config = dict(
    image_size=48,
    encoder_mlp_ratio=4,
    encoder_bias='all',
    encoder_positions='sincos',
    norm_pix_loss=True,
    init='trunc_normal_002',
    eps=1e-08,
    gradient_noise=0.3,
    ema_decay=0.999,
    batch_size=256,
    lr_schedule='linear',
    warmup_steps=430,
    weight_decay=0.2,
    adamw_weight_decay_other_params=0,
)
Rows from block 6 of the encoder, named by matrix and row number. Rows with one number belong to one neuron. Each number is 128 + 24 x the weight over the matrix's rms, rounded and kept within 0 to 255. All counts start at 0. Numbers have three digits each.
# fc1: MLP up (encoder.blocks.6.mlp.fc1.weight, 2048x512), inputs 412-511
# fc2: MLP down (encoder.blocks.6.mlp.fc2.weight, 512x2048, transposed), outputs 412-511
fc1.965:122129142138158150109119117120155131123135115139137080121120156162151118172097119105112114116092170150129121086127140110100144175151112106120119103153141184145119084121096174160107184133145149152096118143126107134133135119140125144118178124098112098138124136112106147118084091110100169160152114193142
fc2.965:140134127128129131122100087097128162123120131137124104097097131090109165147137065148136158150153076114134177133125116138153087161132106146173138111133117095100114148120140143121114149155107122112176206079135109127112094075132133163161128128083137136137152147119119144120135110136151139120091119107127
fc1.966:121147179167119139115143108185127157119142107141097105078122092111094106144123114145118116128084098124081152101143144120140106138131129079078140135146103120143137096092110110177160111149123112127143141129114136141109148140129099180094126104129160133113061173123120122127108094170151117113125103161079
fc2.966:166122110070095129113158110078119132151121144159124092145141114126135155142147161129113123108145137147133152128101107114141115150089107154111114132165109153156113136113152062104120156121106121115135121142110106165099095117112117116135110117149113133161171147108150124147144128168147118113120100113176
fc1.967:127106130127165133195131127130150102095153142123098129146133072114152134127115125100132117118126121070085136106134176131135156133113149134135125107128161122100122093092105117139145160145107129134179163131160095152106092139105103073121104146098128106180184120144103139139114110082102126108142105159093
fc2.967:093118115134148113159151127112130121116068102110125142102136114133134142122152101136120152106129107153148136124113122130136101122131114125121153136134175114111138130156112159095124147168133118111118135168077143168108133118110157124104130124144137136148136181118122115150096123127145106100121141107137
fc1.968:131112133153118107137128170141178089140143128105125175165145170138113137129123114126137130137132136120138130120108111134134075140162194131146112139113125129114110073104127123121128121104127108091170120112142160145138104145118173107122110154101131136145108179099156104118079142097151139109097164121125
fc2.968:128142094104097107105114203129169120152100139129145119079127124106143167157126185127131100122120142127131128088110109110107114160098088142163141149156129143166113088084117114128108086113140160099150140093140119168122140121138144112153119139129132128159110156104138140111132109138150122102117124138114
fc1.969:124140113134138133114085096128146119125123135115116139105082130124119138146123088163124098133082098112103122163136111137144175122133140147113127096100136138154116136158112118149182153161118130105144129101115066153155164138131134096076140110137148114156122140117134135142136073120112167104156121148125
fc2.969:118134146172103091106137141144126109152147112123162103138144121094128124168130128134123145159165148161124142150101134144134116163133078128110140160098118141113148129095136164114118115093109109126152116115118153085135145114151111156136125106140138133099112153110126105145114124085094134115131162175112
fc1.970:133135142144094131133128099156143170156141132142163145093176135107144148131118162108110093117136167118164108130118090086130127103131153143149155155133161115135124143162131147125127118112112153125174111125169106132117101112163119124115120128132133111125129115135142180111110109137139074124147128116076
fc2.970:134119145081123100135110135107152139103099108152122137133108147108129102138105086173066155092123112134165154170099164142148097169132185161125149124112106125126112110142143144109110088167148111136135150151168096119140164141105110133102095110180138120115089172086138154143147138103139108153162096122171
fc1.971:119137152118135173130168108091104122107120134144093113117166102094143079136094136144105134128162116111165146132139109127115091132115162150139113164111109133131109127095147155125156101101115103155083153127116091125135102150124120114138126160165120138150111112123101088106121121135134089128127120124144
fc2.971:111132129102138133205097112114154136091162141134150093149099133117148094108135161122113114173144155125142129120129118137158113107121149128174095147128158144110084083173135123171143165135190126116090140055094137142151115152147127123129113178119150170118157154151142109204127093122112118134133171133131
fc1.972:134157107148136131164129127089115108163075133160158131130138141108140132145112117133136115168143112084160140115108156090106087163147137081077093137149127116101118126137136126120101166159127145130124144179108122115144120116094089123147144122155133110117130144097140089132133128111163132093119122085126
fc2.972:097075129126117127126061173124147157143114086095145157127110129192134159156123152116112157143093131176111119140134123130137093141124153146146066103117141137130117190130118096137122122114146105120113059087138129118155101138092115114093136125103123148130118119199103144149134122138100135130141150121140
fc1.973:131129065138136139162084140102155096105136091139119136065161187136132103109153072143156113140119133147150123117143116119130118100112161153114132147082128123118153119114144119090116116142153137087161135138124132115113084141117158117162108157089137131131092125112140143129134109143191123128126135156117
fc2.973:148110123099108135085096141087129106114179175147130120085154138160158107114147077150174178138124106098089136172106112130161137090123089112120090133141146137087125116150152087126155151094118122172108125122115120114137174151142132167211160095153162137149149142111113093070114156168121096165141141159132
fc1.974:144088117151121116108144124170136090129098094137109153177113115127116106136131129123123155143135106134101075145154071110166136106127146089126171130121132110077123119142137133101109098082101128113116123172135159145114138130091132091124126155104097150076169131115147161132146123187140113123130117112161
fc2.974:135103142137112088116154085154114123154113130113108092084119111119097164041114125100084104137135164108111090115117106117112156143096100128121136153126127148101095117148158147147136119147134121140161098116144129149155111128116115120111123137131117145128116134123129137124136106124165152128089122131099
fc1.975:132179099102158154147145115107117173108125085112182131141135097133123066157115156171112169107120126143136139101116129171170132128093096200131078150145135116140092103151170144147162127120129075116117059085152116149096098170142138119146108135155148102117124132127094129116150157099118148153142158108118
fc2.975:141123140151139166126126106126131116126133121129157175136107105121158086146148144113126129145106118117110108099163105107129109125149107140138160162107131130121113131137130158128154107134133132136148155133114135097145101148123123136162134147132159119112085074135112096125136143094114129108165164153124
fc1.976:152147100108179142163093130138129132105131092124130125144116143094095114087152071090132086168135119127084122107125100102175115111121133121152119090123159107181139075131119092164148118114104118114140156142134129131128132128131173115141135130139141109136127141172116149110114106158125086125150109128104
fc2.976:118125095117154090093147145142111108140110159088095111127132157100131107127124114142109170148135127146193150145148154120137109156089101129155155149093141163120117139087130118121130158132114143115148162124188134131114188108114147148086168133108151160103114106118127161120141132095125114147119082136125
fc1.977:120103115101123153145098091116141135109123119137110120094095107155113134150142118113125138140159152123102146157120106128124107094118158136157187121148109120084116075145100117142125156114175127116160145104103169086128092096140138131113130108104130105148097130160134063118142126122141118139161098127139
fc2.977:120108081096078153121090154148097104138160130150130121107109137145111108088152138150120137104132124152130142109124116124127135078154116107140158145122179168097132096128106158148124085107131145111131127131116117085105140138134135113158131097127103123121121111122106143114130100145123120107142122090129
fc1.978:130136152116138137114112083130137138108100111137157131131145151113138179140149130118112099085109133163099125144191074095142161078156098089146082090148126175165171133119127115130121082120130088163114113116114108093128187090121166177156128138168098090150141132145114089135129154154150136083098197126111
fc2.978:155121120133156138144120101068141103163094142140113156084101096132092133119124117080120162101120133109133118152120120146135133109126129128118128143146137112136121135108137119107127122126150110126131154130151108143108172097112123181144127117145141136110123089102162113140161109108126134131123105093173
fc1.979:155100160104122113139096102088160109154086134112117153130089127136078191092176158121118154114134123094117163103134074140160139103153098112125120125105109179095145140139150104108145132105112140100158117156119126126151121186101121118087116172139119190127151131117083119141167145128110135114110114125114
fc2.979:140098132159157129186112127126098159164084111110150159131150110131122108112150114173145149135135137116139125133114145136131123134106152117101111125144159101134086143115144141161127119108145103138148117124149125172159160104078134180153141102118141126174151126132132147118136084117178142123099160135119
fc1.980:117111139086125121131127168160047121119129087158137123104127108126109138117092177085127182108103150123069141130143142100154110130116141106083152111127108143083112140131097143111095101117139160090113129118141093109116128146108079112134121136100152146160107134134164122104120162128126121132112164117107
fc2.980:152170171128138156090152115108146130143108163196147132150080078140113108104127133105156154127119128134109118098138094101135122135074095088144130088136080121115129141185117110117164121138153129147112104154108106118104128126105140128105203143107130109084136125140113134082117094110142130114123117138149
fc1.981:172150118100170119145126147084119150125125137120121140174113131160111136148210092100164096121092113118126086128114116152072144140126157089139144172152097154114128107113077145150132113141086090100128158153181121131103089106101090144094120107111127141144127104108191129182144124117104112126119093114110
fc2.981:112117119123122137174116124160130129081173141114118140138082141097115170115152193125099124146097172109143091137108112115159144123120153091079142136119120119150144144121135156092104184113157181071113148101102154108125160117156138100151147132155122156114144124134139113170149159155123150117120116162125
fc1.982:119150129111099116141100050113144103181118154135139178118129127122118134127153139141099110108129079131115098097099136092121110150141150161152131123159131141155112109172116124118135121133126138103143085167132165144097099129128109165136089092128102190121112098127128122081145159151149128156091127131126
fc2.982:144166127160158115128104163100104107117107120126098114160115129142158149140119128153126129107120125135133156107138094114133180116093104151110132154121085114164137103111122110131111150121135167120126159125083163126135103120119142142107148119116149169144125151088115140144120192160150115115124134134120
fc1.983:113097135119137125116139136111134116081094129163099108092115105098112139111133147156099119167123137176169143098106142088115151176124116112142140163124102128134134132108171116123099124062125118124088113089183084123100117104117147163093104097092135151149165164098096112104111141107117118168137121095158
fc2.983:127113147120158155134094175135149134124126131136145109150124111117139105117125118154104136134135128163121121136108137126166093105122112113138124104076137127115109163121118143174097085118126127152168150146139103128106148130136114104141116104122137134122107130144142168134188125121123152182129134152200
fc1.984:160153127144155074134134126135104088122160106105125125107105129166149145140156131131144111119148137144146134119103134114148120079153069108088139114107144155090138114119122121120141124141113106162132135148141144171087093098149121122133093148099135125095128133137158115128119190092152157164132168087119
fc2.984:155122081130131101151144090090093141093165078134130132138145127127172146112077152110115131113129131106123133099083137129110145086107107133150143145127078122087163117097081136112133102132092131147133116101107127124135138129172124149090148131117126113141107144146113167124108155127134132099144113103168
fc1.985:142113109171150128101171161131112129134110145154101135120101137120126129146088147088116118106132161190132100098070089126156140094143132116133059130130146082158133134152125159144096178121139137119155155154150136126105119092136108142150113102158099121078100150160116093136138120089125127144136150159139
fc2.985:119119093104088118112092147110142125114087145125115149162130175148116118134132152136120162152128103141119127114143111139107090141103100148120130097154111135114107107085138127092093148112122160170106128141158183130142117141153169116124084095125125109122117119164141149158122131127170115111095110092136
fc1.986:091109112118172102138183151125122188143159120098143176157109121139124084120113130104112088136126124096135103183133103152099149078127146139130151142142131130140101147124069128122169099119133079138138103131112057113101096158178107101160149146144111095083086112084111143111181110127100119125168148108179
fc2.986:154114136120120126138143102081167094129157142161135120114099114142143129106122138080128119181143114115144104107129102084117161139153122097158129134167110126110144091121152111101152157134097116121137134140086129061109077111106138102156092148145164120125159136133143151121130139165110128137148101148147
fc1.987:114169107105152133107147125151129147163165117155093126163122151169084108089182099147153102150134149143104164164074103087122127128133084133116128138113097145117106167076110171159133098096130127144124147142078106128141127103104135154129092132115153133091139153135109142103149112100126096153139199146098
fc2.987:130136133139101097127116134146144095136109087091109096088135110119106105146124091081113126131150132123135161144088126149128132116087156122128112077116106151155115121097114127172121148157103163087111115116123120142080097136090137164165114117153134126132143168134151114140128128136083115096109150095146
fc1.988:114105129096101102137152122139087155127125135138122116123154120170188106174129125107155117089148122133131166089085132147103079139134173113146079169132101126094116110167135132134089118120150121150098113140154117131108126141193116091123073098156168145116130113155128113131144125142124167119103144146125
fc2.988:126123149120098131116150142127102110144103095088182115140103138138100147150122129159148127147137099076150115115135155107133074134106141127129089162082112110169112105154133152119145158131118092131069080140135105180123113141131116106153174108146152148133132101122125155126131098134114115108187102094132
fc1.989:114108079120081118127162063162105136145126131139133136138119118133135122163071120090141117130122140137087092150143152084135138082101074136153132124118133121139135166148130110150126123141075154121137117118152142170086097148126197130103110165139104122101091143107100153108185126162141135141121098155110
fc2.989:111160111155090177155107142143143128089111071125110115128099121117144142128128105135116138097107168121118105128132147121135136140146123108124144119134122123132127105136115106156132145124153114154175140114116117094139071133117107131142121129104096117098175140113139115152169131151135147120168127154128
fc1.990:145147132132124173134156150170123092149101115163173140125119094140113131121142107139136145129123126104135165138204113118123120124146071105130109121158120128122145166128162073153127168120126157084137076147180160140117102134111142124114099095107102091144113123141121100109153111123118167131179106132149
fc2.990:111116151092117149142138098146146155144134143145144130104130131120152149117139081152110153112111148143146119154139169139110153142106121179163113119114174154115137162146141128174147109133138158149101087165130112129141115098152149104095136111145144151141112146125085112144100143122149127142127138164121
fc1.991:113142122145123146114089109127143132086138149118101151114101121134098138080147133109125062158130125089167123112105151143146124135109135120111092119137093123135163129134138110127127173128116199116133150096140088122140096106104116176140138083120104113145136109123133066157142080103113160071116123107147
fc2.991:155115107130102123151121109138142186096094145106114072121123123105109167125084150156144117150154109142094140180129142128109112110109147165087104117053134140107127146127086147137120146093116114153109151114134150134097112139128162130113104128131163118124159152122098116127089123155108106124104103117119
fc1.992:184156170100145125121156090113134149146137160121156128113118162136123171141115150070147083099122141087094132129102122133141068131124143142102097127136127100095099168115150136104090143081147148139117108133156131129100117118105131146120125112076107117130098135119170153133105111089155130160117092119120
fc2.992:086129133113175119106161133146161125103138119111143103103163088110113141092148162146081106135117131160141139142134115103165123134150156128133135101157118153087150143097164122113120110120133112146098107112107157133105146180075141131131141123134124151083157106110175156118153146095089157114147121124130
fc1.993:155140132143142138090114136135187131107114146083122126132085112104092140131133108136135141107104138151114127088158145132111118180098110142138112156117100128112135070167159094142127170123121086147100120147095106117119119102107072154136149116156155105110070109139113145109151139154197143095141084152114
fc2.993:139105117142184124140117158108137127123106148111097119113085138106133095130171127113133119093118143159145095182130143114186136120120126150141083094117150142166127139130109086113138119122119105104147130119117158162139086102114112097108147187102137123171138138151126091141126131131125165134157121118144
fc1.994:132119129159096135133139157151095167087127107164158092162153131130101122136156132131123128108120162156085106132130146099124140133106145110166127079119117118149155179162138144125181148133141117081160129102097127109153127119143134153156119117164080129111131106135162112113146138125173128145099128064164
fc2.994:113167142161192083107122167093141119142126170097132131121089133133096141152086108142144146144120098117147105169096082143180163135159127163127138160156152103154141101132097114114131136182149168111102107122170102143124130094167147128121142106106112123121161119139111128150116148156089120152045083125142
fc1.995:172135139128169123127121105111106123126080109107118188126138089116142117145148107125121163117146137109128137123108123144109097195148102168166115162115170117132150091126126126148110090168116156146121152167129100137126142158098154140138119152111166154166147093114092090145142120151139116119132150127140
fc2.995:130130136153116143135158126104153171192168133104166126132120139089126154125117142126112112162118117117112093150138143152129052120103156135170155138168102153143089144105095141110134098133138203164091156089101143113125125107137136121132152114144136112104151143078201119090111118112150124149152133128112
fc1.996:139080121135119109117136179127114086123091192155110128113094132098122154086131082130181126100148129134137123204079148141136132167153174117157141126136133149166113157125173144153135154126150134153125146138118136102150105131105130071098115120159137142159096076139159139081156161153136139103123151156149
fc2.996:137087140107101119126157151117148137109090116141112141095127141126118135115119077126112134150113189117113149094175137090130105135082159160121127154102116152124133098141144104088071112120134120154120113103077140134109146133138120109148138105114137161131067135107142139163116160142156114110094101136136
fc1.997:070133134146109124150178081157133097117102163152086108117125093102130132094129120140130176105056103149150088099142131155156172094139074113101130162091134129114105081116150195138135088134079153141104130135159105097112091123136108124083135126125156160131133119130143116166113106147078165108118174160120
fc2.997:105122127148125120167132127126119141101130117149084167109122105159156136139081112126115131137141156110123125128099100117103160052140082142186115162127100126136102126129148140155126123100175130125124157119130122132117151137123152134155125150144140098162120119103154126164140181148132164108116159124132
fc1.998:085141117158146093093168098139108151145143147134103143136106121119139099172107102111146121144132135130099076133158081143141127153120145127140131116117119078145132081101115227113134144117108132110131149155135150116130121080111132125141100138116130128139131129097141161149150154148108161103105146125135
fc2.998:126092113122137132156138129133110113139108093181124144138118115137156075125071158103135147132105158141117095130181132147134142127111165097117148062152113138132138089138132117105083137089095141105159140149166123087116107147110174159124123131128162122145170102118124130121089130134093122101111165127113
fc1.999:117066140156129173123118145112148086130143098097148166130106133087121119145154179105158115139150150147114108138117111107159130105108099110134162140162151099142111079155096116129107107126114160152136107069155086112130124120148148124081095138113136147122149119119131103120118178107134130142109139155152
fc2.999:109122107127125139169113151099095111138137161064121131065126143117163129151129143136127139161122129102105116152126121098115119081158128138139121134114127127180163152133113064112119124089125135162106120142131125084138104136122134136075124178158130135141173158138107144141184140160105128124104100145182
fc1.1000:146147132162165127138134120100159134098119133134182143112137130090093110148153160132144100101103135136146165166135106133096110090122120129054097151121146133128118137144074129099124131094122143124118110150136132144109099143112163187144107157140100151116107064132125130135106082116139138101134173138100
fc2.1000:130146093130132122110127156092116099134141108137168132158149149127117107111170134152163125142110151131133128126072099146148118151150081147135146072130110116116172137132092150109181163132070124140134131158123086113108142161155146085127115145052143135153119119125122158096099106158136127144103116095154
fc1.1001:140152109135136160116135124089146113093159179127154115106119093144092127128113080139138149119154127166120134149109105125164123124115109149126139099175127136103185113153143158108151180140099088142162109089132156154128088176093100161089123122104099160133101139084112109130092100103150160128095109150141
fc2.1001:121084133111092099114134134141117125050126140116129135128176131108118182152121128144142106126197145126128149146122153158125117139132160117139090105124068119137112122115169137133119114164161125153110159085109143182115094124099119148147150153180130098137148120135130078125146124149105149127110093099098
fc1.1002:110167137148152106123084149153074111097127070111085135077131138115146119161111112140103168111143151115131163182115091065144132164137104110115118175130096141163150148130098160121130097116169117113157134169156131192107075132119089152122142133171116110104146111098089150112158144117123103128154157101103
fc2.1002:169132071114116136178123081163134107090145187138088140119133133108189141110126095111156126149108157122124174094146135116141125121110124113091128158090105125099141160094164099142131149102107161110163129120070090098125124147132130111173141110149130125135144084159120095148116086133125150134142153102143
fc1.1003:114144176090155110134112146115142093128121130110114135144126118123135158114089117170126146144076119179081180110137113103126114092147126125095108108124156119159124184146129109131108148172090157123146138144138119144138119102150130160122127106103166116099159114107126113159124095138095089109113120121097
fc2.1003:147120102121181129053148115132148114138152114095084151127126137137091150156174102155135168146112089124112127169140119141147138160127121121155101118122144140086134161139115102075131135123121154128108143146086156085163149137116105134137140156122152128134141162114091112142158136139089075105181095140104
fc1.1004:124125138111167103109096088106139111171112120092133112153098143109107135123143114112149059134127161119102084124089150141141161106112153129152131143176129137095135142151131059121178163112135143148107092136155155134114171143101142106171142123112071108182148109110136147157109076125142130132197100149092
fc2.1004:119140105142100135141143134101068163158137114129152175114118144086156107168123111120133130124119113138090114122062095116115121127100122132114149116145129103139168144136181156125119135139148112173118087144109089099113124097129075165099080084143145103157107075134133109161119091111121138152149095114083
fc1.1005:135154112148128161137109109125120129120106123145116151152140108161112156154155176080118116154175127121086107107112095083135088140135138091109141140069136172115095182143108172145159124159117052103096120148128111203152129103144116147105096092148165114120118103112135095121121152114154154113137143140106
fc2.1005:119159124128179123111151121107068105115140130141096106088137143179144072132120139164109100114106118084105106120111128106092144111152107149124180113149135082133098146105137103125141155151120174117126121127143127158117095147107122078121121121122120136127145116149127089156115123154141123132068135057129
fc1.1006:144124112098150120126117092174083129137103139099114168107163153178155099138073127115099123125115149110135096125164128141109118128137133114130111138172145160136126079148137081119165131118158150126132139140186144144133126120110088137098118141109120150171107130112147124138140128144109136143127137123085
fc2.1006:125139165089153119141141141112127088121159138151083083117155155124135125121132126092120133127139132154136122157112102139125101107114143170101115189153144168176182151150134080142126135150129111125104132129140138137129136114177129118105171165081132153147104150131142137149102118148095075114129125129119
fc1.1007:084136171124155099105137119159077094145098124138106161118139127131118114126117114146132117112081164119114098126107146155125145123096158138157114149164164079110073106141126084130153129132114106127155101130167097129105104144173120140126141081117107138155149092136144107125152099122145132082119107115128
fc2.1007:140109136142097128089126157138139118105169086144156147120113150129128103128116115115126110112131149148160103139114129139123119099166150120108094126171109119100116154125107125137140141111141138137136146137137139119146165212133134136186145091219095145132129138140116150110170132112129140097121128135145
fc1.1008:115122134116106161107147146129124104135154137120083133109124138156114132116166161133145119115132153132134096115104102149125129119107078123083122128154114107147104098107099120138157118143115138127137129089131131169127123135114142105163169132088128154073164092114093104114143123141124131141113123113069
fc2.1008:132170150155157115137106116149159146123128133119145167152112089169109086127136134060152093148107143155144114117096088120165097091130144150156082155130115122161113117126122133159119145127136139090176160135113141133145081144131092096161098155163197134160130152178065137182079098136119105121110140151154
fc1.1009:093148098131163098167116157114135150129131121147132121110135103133155125159123142135120170134130138137183147104113139121124083120106120141179103155111122150127120130153135130153094140146141125105156143098113118129184159072129105134144110179165129118082089124106154136080102088139105110116169159072123
fc2.1009:151151163110140114106114127145140102138144153166150140154111143116095074139091137151109146158112122130134167125174116108152117117081173084186149079103116129119093132107165105151112102145099109140092161157132155153139161145135112143104144125144152153121155131160122056170142131123128098114086120116126
fc1.1010:131104120121111121116150161112145185158106138147128122131166124114145098156142153130124151138121105127104153131134133102113154128121123105110186107154119141157108144150100132119082139175103147145149123127135118122091078106130148102146120143097142120132093123132144121163127131121112109113088134141132
fc2.1010:092165112131130135143172152146146112127132118080151111099134140121123135148113104118157159139136159104070163130127094147137142138077128087128119090142133142145106096124126116148099102139138144119115153109138123154126091135160098087156140127091114098114177114149159125086145117124114120073125131106136
fc1.1011:169120155179118099107111118155143124130112111140122162161132118093140139123112147086139082102177147123139107076115106148127112138164149125148086145115148121133144127110092118137139098125141130103156150142174169096174114132108108123158096143135140061126109158110146098142141147128129127140119143089120
fc2.1011:132122074170101063123146079108128109174128144092130108117154186085131134121133122139123130148127164132128097132159122102120152144165135152122134137120166147120098105159101082098159131151123147091135146089104160150180143116118150095119171108151136134112115109151085133127124126097141109124136147118134
fc1.1012:078177089092119137119116135120112191134100152145090094133114160088079110110126107104107125092170138087155112106116134129142104117128145121160113167098138091093134127103109165135110134155128073121140108160112121127096134111148184123092098133094118150112155125107130137136126139118106155132133157116151
fc2.1012:131110108149165092090112124137099153127080102096135144117132080147156111100119129125175149073132112104148120131132146110169124123147087121150164119153113119164121129123116140093089125166156108115147086140132164163104130127134150133158101141144138139112129178143145138124180104146160103141129100113122
fc1.1013:138094118129109165134110145170118117139136094133107097165098148106119143181126107114094093188160147109148123134115122137124108116132114182087126113113092134135143128118101154121144127117155097111138162087130117147111158141109154114103153127126128100173171153096101156141163119106102142092104129145151
fc2.1013:102153144117154119095140105134123105178133135137156112095142102113117142124106195148126164129104093098151182136144089119063117128121149119099148112113147130122140119093112132114114111137118097130118109091123123142080082101099128120155130125116113141117111130138136130109167083156168143115109116145129
fc1.1014:145097137061136135118129121151110093087124138088113149136167126157136125111137122139139167122109140142121100119122142105165141128127122144151103114134104167121133146110177148116125105139160168165113136078112128112120103111133109133154132128136145126075119147140140118130120135110104141116134136146103
fc2.1014:102093156106100098124127117106121128096135120095081119114124120108125157089128170098153108148150123099138127125111093143132150111111148121095116169165110126113101128145122132119072147125115118170153135147125149189138115103137100101126147134150155170120088089071110119143052105091135140125093137122138
fc1.1015:111130179136098115118128113084063085131138091102109117105139131152104118139141149142072163152107143111128130167106130091105142118129166090124120135139113104121100129105130120138146147143131088126124122092110134126119118125059160118128129140149142148127098123150168131112111185153110121126132153110122
fc2.1015:159141132098142142107088105132115117162104132121158117189142075165139088110153112155119111158133145148109141142144132135145104150136140136115180128114121145110100125119140142115117132127136121144116105118152105101155129136130135100116120162111107168136122140144084125168134164106104193144131129117099
fc1.1016:116143161119128139137148136139117132149102109142148156132118140154131108108148113143173176108099154126136144128102119129144129165076138120138100153115126124128109154140106142143158165167142122119122120116157115126084112073129136137097124169083160149136149127120130118167095191128084140150067089107137
fc2.1016:110111177128133163155159130132099121119122108139126162117111109157121121134105135108130167141117115068128121104125124136121198118146144117109109085096112140111112086129122133144162162117144119068220124136115130094095097087110104132126116152129147085138108138126125136164107141169154143117109094116157
fc1.1017:125093106115127117167170118129093133155154111176111162119134118118110156124148149135096130142105133135147109106115135161097110082104145134086156110130095165171120109118066101093112155133098182128084109140114089103124122139116116147131165162153110103127144129139132159111163113125125119092155170142118
fc2.1017:173119126174135103103142103113120142144138118087134105121132151149162165109117130170146129144144146122124150131158105138091151095147153079164088115134136156087097147136118094164092124116096142105164165144149178146142119099120147115169172101123147113112144153159090095119119128147109148128115117117113
fc1.1018:090124136172146106158209150126113133159078126131110154081131120143149099132090133095077079131108147122101144161119153123169151133166100104156122080141138107116153122099086105187104106183095142160137095124105106145150122115118085088066099122168098115138175112144194118119171168136111125126114127114097
fc2.1018:101142089138135135161071117153127099089171133162115080134103136150067142089090116170133136146101117117163151153081099172135137140184084133123138120127098148134159123134149131173144159156114139121114099126114150123128074106113116171123147131091159157131162154134100136143112107120125123131117127093140
fc1.1019:095107186131134165088111140104142130129166152112142097141103141155132135134150078126125106102119129118116126144136135130134094144094077111121176121092130137113092142137106088149180133086088107181118125144125160118128121123090128142101169088122135135071116149134131112124153091129099097114099129096138
fc2.1019:110081136125150138137084157149109135115142153144093131099111137171124155104149080121114129133133128170138108164089128134125146140177135143147115138102126131154171142142090129192139111103156073114127123163120128107143087124135112127123113122117144144151116168130141089097099139127135135133102084121125
fc1.1020:093157122115127111107146137137126137170137125157143130131166106168100081098105091112109185101137131076137091128136143123129120072081136151102133073125119154112194159134093110087142107183094131130146150104132128117142130146139127137141106156108123170143107148169097113174131095145133082118102137098114
fc2.1020:157090137123130106098102117137172073114138091146122118150152126127135101146148098156113105153155113125115115145152124150133115097141124128120128146159135139148131086134091126087125156196095095088112127145140117127138120167169110119122090116123119123169118117088118131130133156071173165137136098155099
fc1.1021:128111147142097146115122133177132160160165154159151170100097124185161078109103111168143112089085138168110100140149122134074140184155126144117127078166125108101108121164158096087168129124155116130104129120118114140144125133100116110124120150105133148078149159149141132134092138128135125147137130135087
fc2.1021:135113076145105170151144137118122126112169105152089147153146122140160095112110191128129132151093103133116134169137097142173100173110135145179129117163157182156116127139158095117122154147121098139116111092167109133106087174114105120104131158125129152139117097133137114145125095149113156129104142138142
fc1.1022:102112115130127142113139107144111120126125139132106136071094133144104090092151116131187160126067119132068120120136120082145052111148128141120149098160130164134130100165156107151092148140167090103138129141122081057159139112163150132108133120111155112080124142118151126116153151135119125155111074081171
fc2.1022:135128137098132133119163106151160172132123124116130126118126102134106113113140111111159123120126122136111104093109133132165159128139156092158139150159089141120121107156138172114166166101112120150143122140075124160107097113156160158154111147134087112117099123090129070110126127143122122122169137114164
fc1.1023:173139116072122139073156124136118140143124112120154168102133140151117116099121100136119161125166142118094142134113164148134148135124127100146103120141174147134117138117143124158156081140157132082112090112110089118164118128108083125117099086110107140124105101128133115134128136140150120151106141129146
fc2.1023:122096141098087151124101163139121154113149124106143139149177116138093085144147154136082114061127127073150136123132110155138087136069124131154121094118140096109104154133107161097142130131096114129142107105159143124122112089108130105111099100096073142128147150120121118135110132118133141145120144128163
fc1.1024:083128107120137101092130106114114146089110137119106117104113107131090128134193192122089116140134096118120101135119161163137152128119101124152146104118095174170129116118122165123164104165169129130100123132114113095107142136144100118123138140153102121159118102112123138145187148154103131132155096144138
fc2.1024:131156068143103122140142129131132147192111176132156114146139111137106092130078088110115139119128115154129134139086093134151147122140106123112107109094156143143115151103123114149151156170086131135147186130137142139097117123117116087138147123119124142148126148146153162117080162140131105075153154165149
fc1.1025:107149152158139129142102118124128136175126144141098133121132125115139091099126156116094130114125116100164171118148169127108142180151136090160113158105125162147151130111124132132167115069142119156159150119150127138126139076111086203136107120138136143122154091135100066120145134150170105110107101095115
fc2.1025:114102134149141087145149192134119124119154053134174126094167136121086091141073115133133128089093145125109136106090128116145114130150096128134165153145135128148123107119145138149137145118148104135104128126160115134125136141092121084120161151140146116121157188154160123122108103132120108120098095105071
fc1.1026:138114148153139120164071140096103131122135170125083168150121104132109130180131118103135132123082101154176144136140111095142133118124117126121129138146094130131150137129126124134116094120124061149157126152107121125148114090135163163160122130109106144122109132160116143117131136181160129116165154122117
fc2.1026:143157119105141160165128114160130156128069159146131148096141107147149120091149099150120093122101118137102174170144110112127146159122153154126150136112174150125101126133142139173132118103168137179082129122130142105120123142152152133094115099113154126144124133154111160156114111100121109097152082127171
fc1.1027:157190120159113132156122147124129134155105073100159141142155145123148062129126180117172117114124103192178124148150161174114157092089127143145119158092133160137136150102127134120132122153136141147100120138112145119152122138141138132175109135139090144162121156097155123128169088141142108166116155141088
fc2.1027:132074108109097074149140126103152107112109109144139148118112086149175134080124147165105101095117141141143107157150126123115092160153124109159129177155099129095154167139157155123094125122099150096099119149122129120120098111131164135112124114114126111141125150112135136111150104154107128167149082173110
fc1.1028:127114168115155119144142119138119078143126098128119118137135147116103127098121092149154119160125111155178105109097117091137099115095144141150129127151145132138126105137164135192163123119164123144161101120110173129145068114135136127127105094148135137126157116129110119133117125108113107189126145162140
fc2.1028:122127126163120127115149127108132128172160127097096145134144129119136138109141121144147149109145083155119123157115140125135122123144085112153097086118140117154097120138165107149124157121121101133129167101150109167095108171121080128135143124141166096099176137152143126111126136112130119149129140146131
fc1.1029:113130140172160152173108137133131120111154125161104146140064149180124122128152138130119148135135096152156137155122144089138100133163138106123156125138152156140104137120152144102076154163154073107128147103128091174121112118155137097148101128132113142139121133125175145131189140091129112095121159119125
fc2.1029:083119143158136132119110122123132117151131114104123054120159123143138108132135108115106132136126075122128099101172078102121125109137115155123100132144117134113113134112092140121119124131096125110130126150130194098103137147142153126092133146112148116147172139107139120111140107161101143150160137102157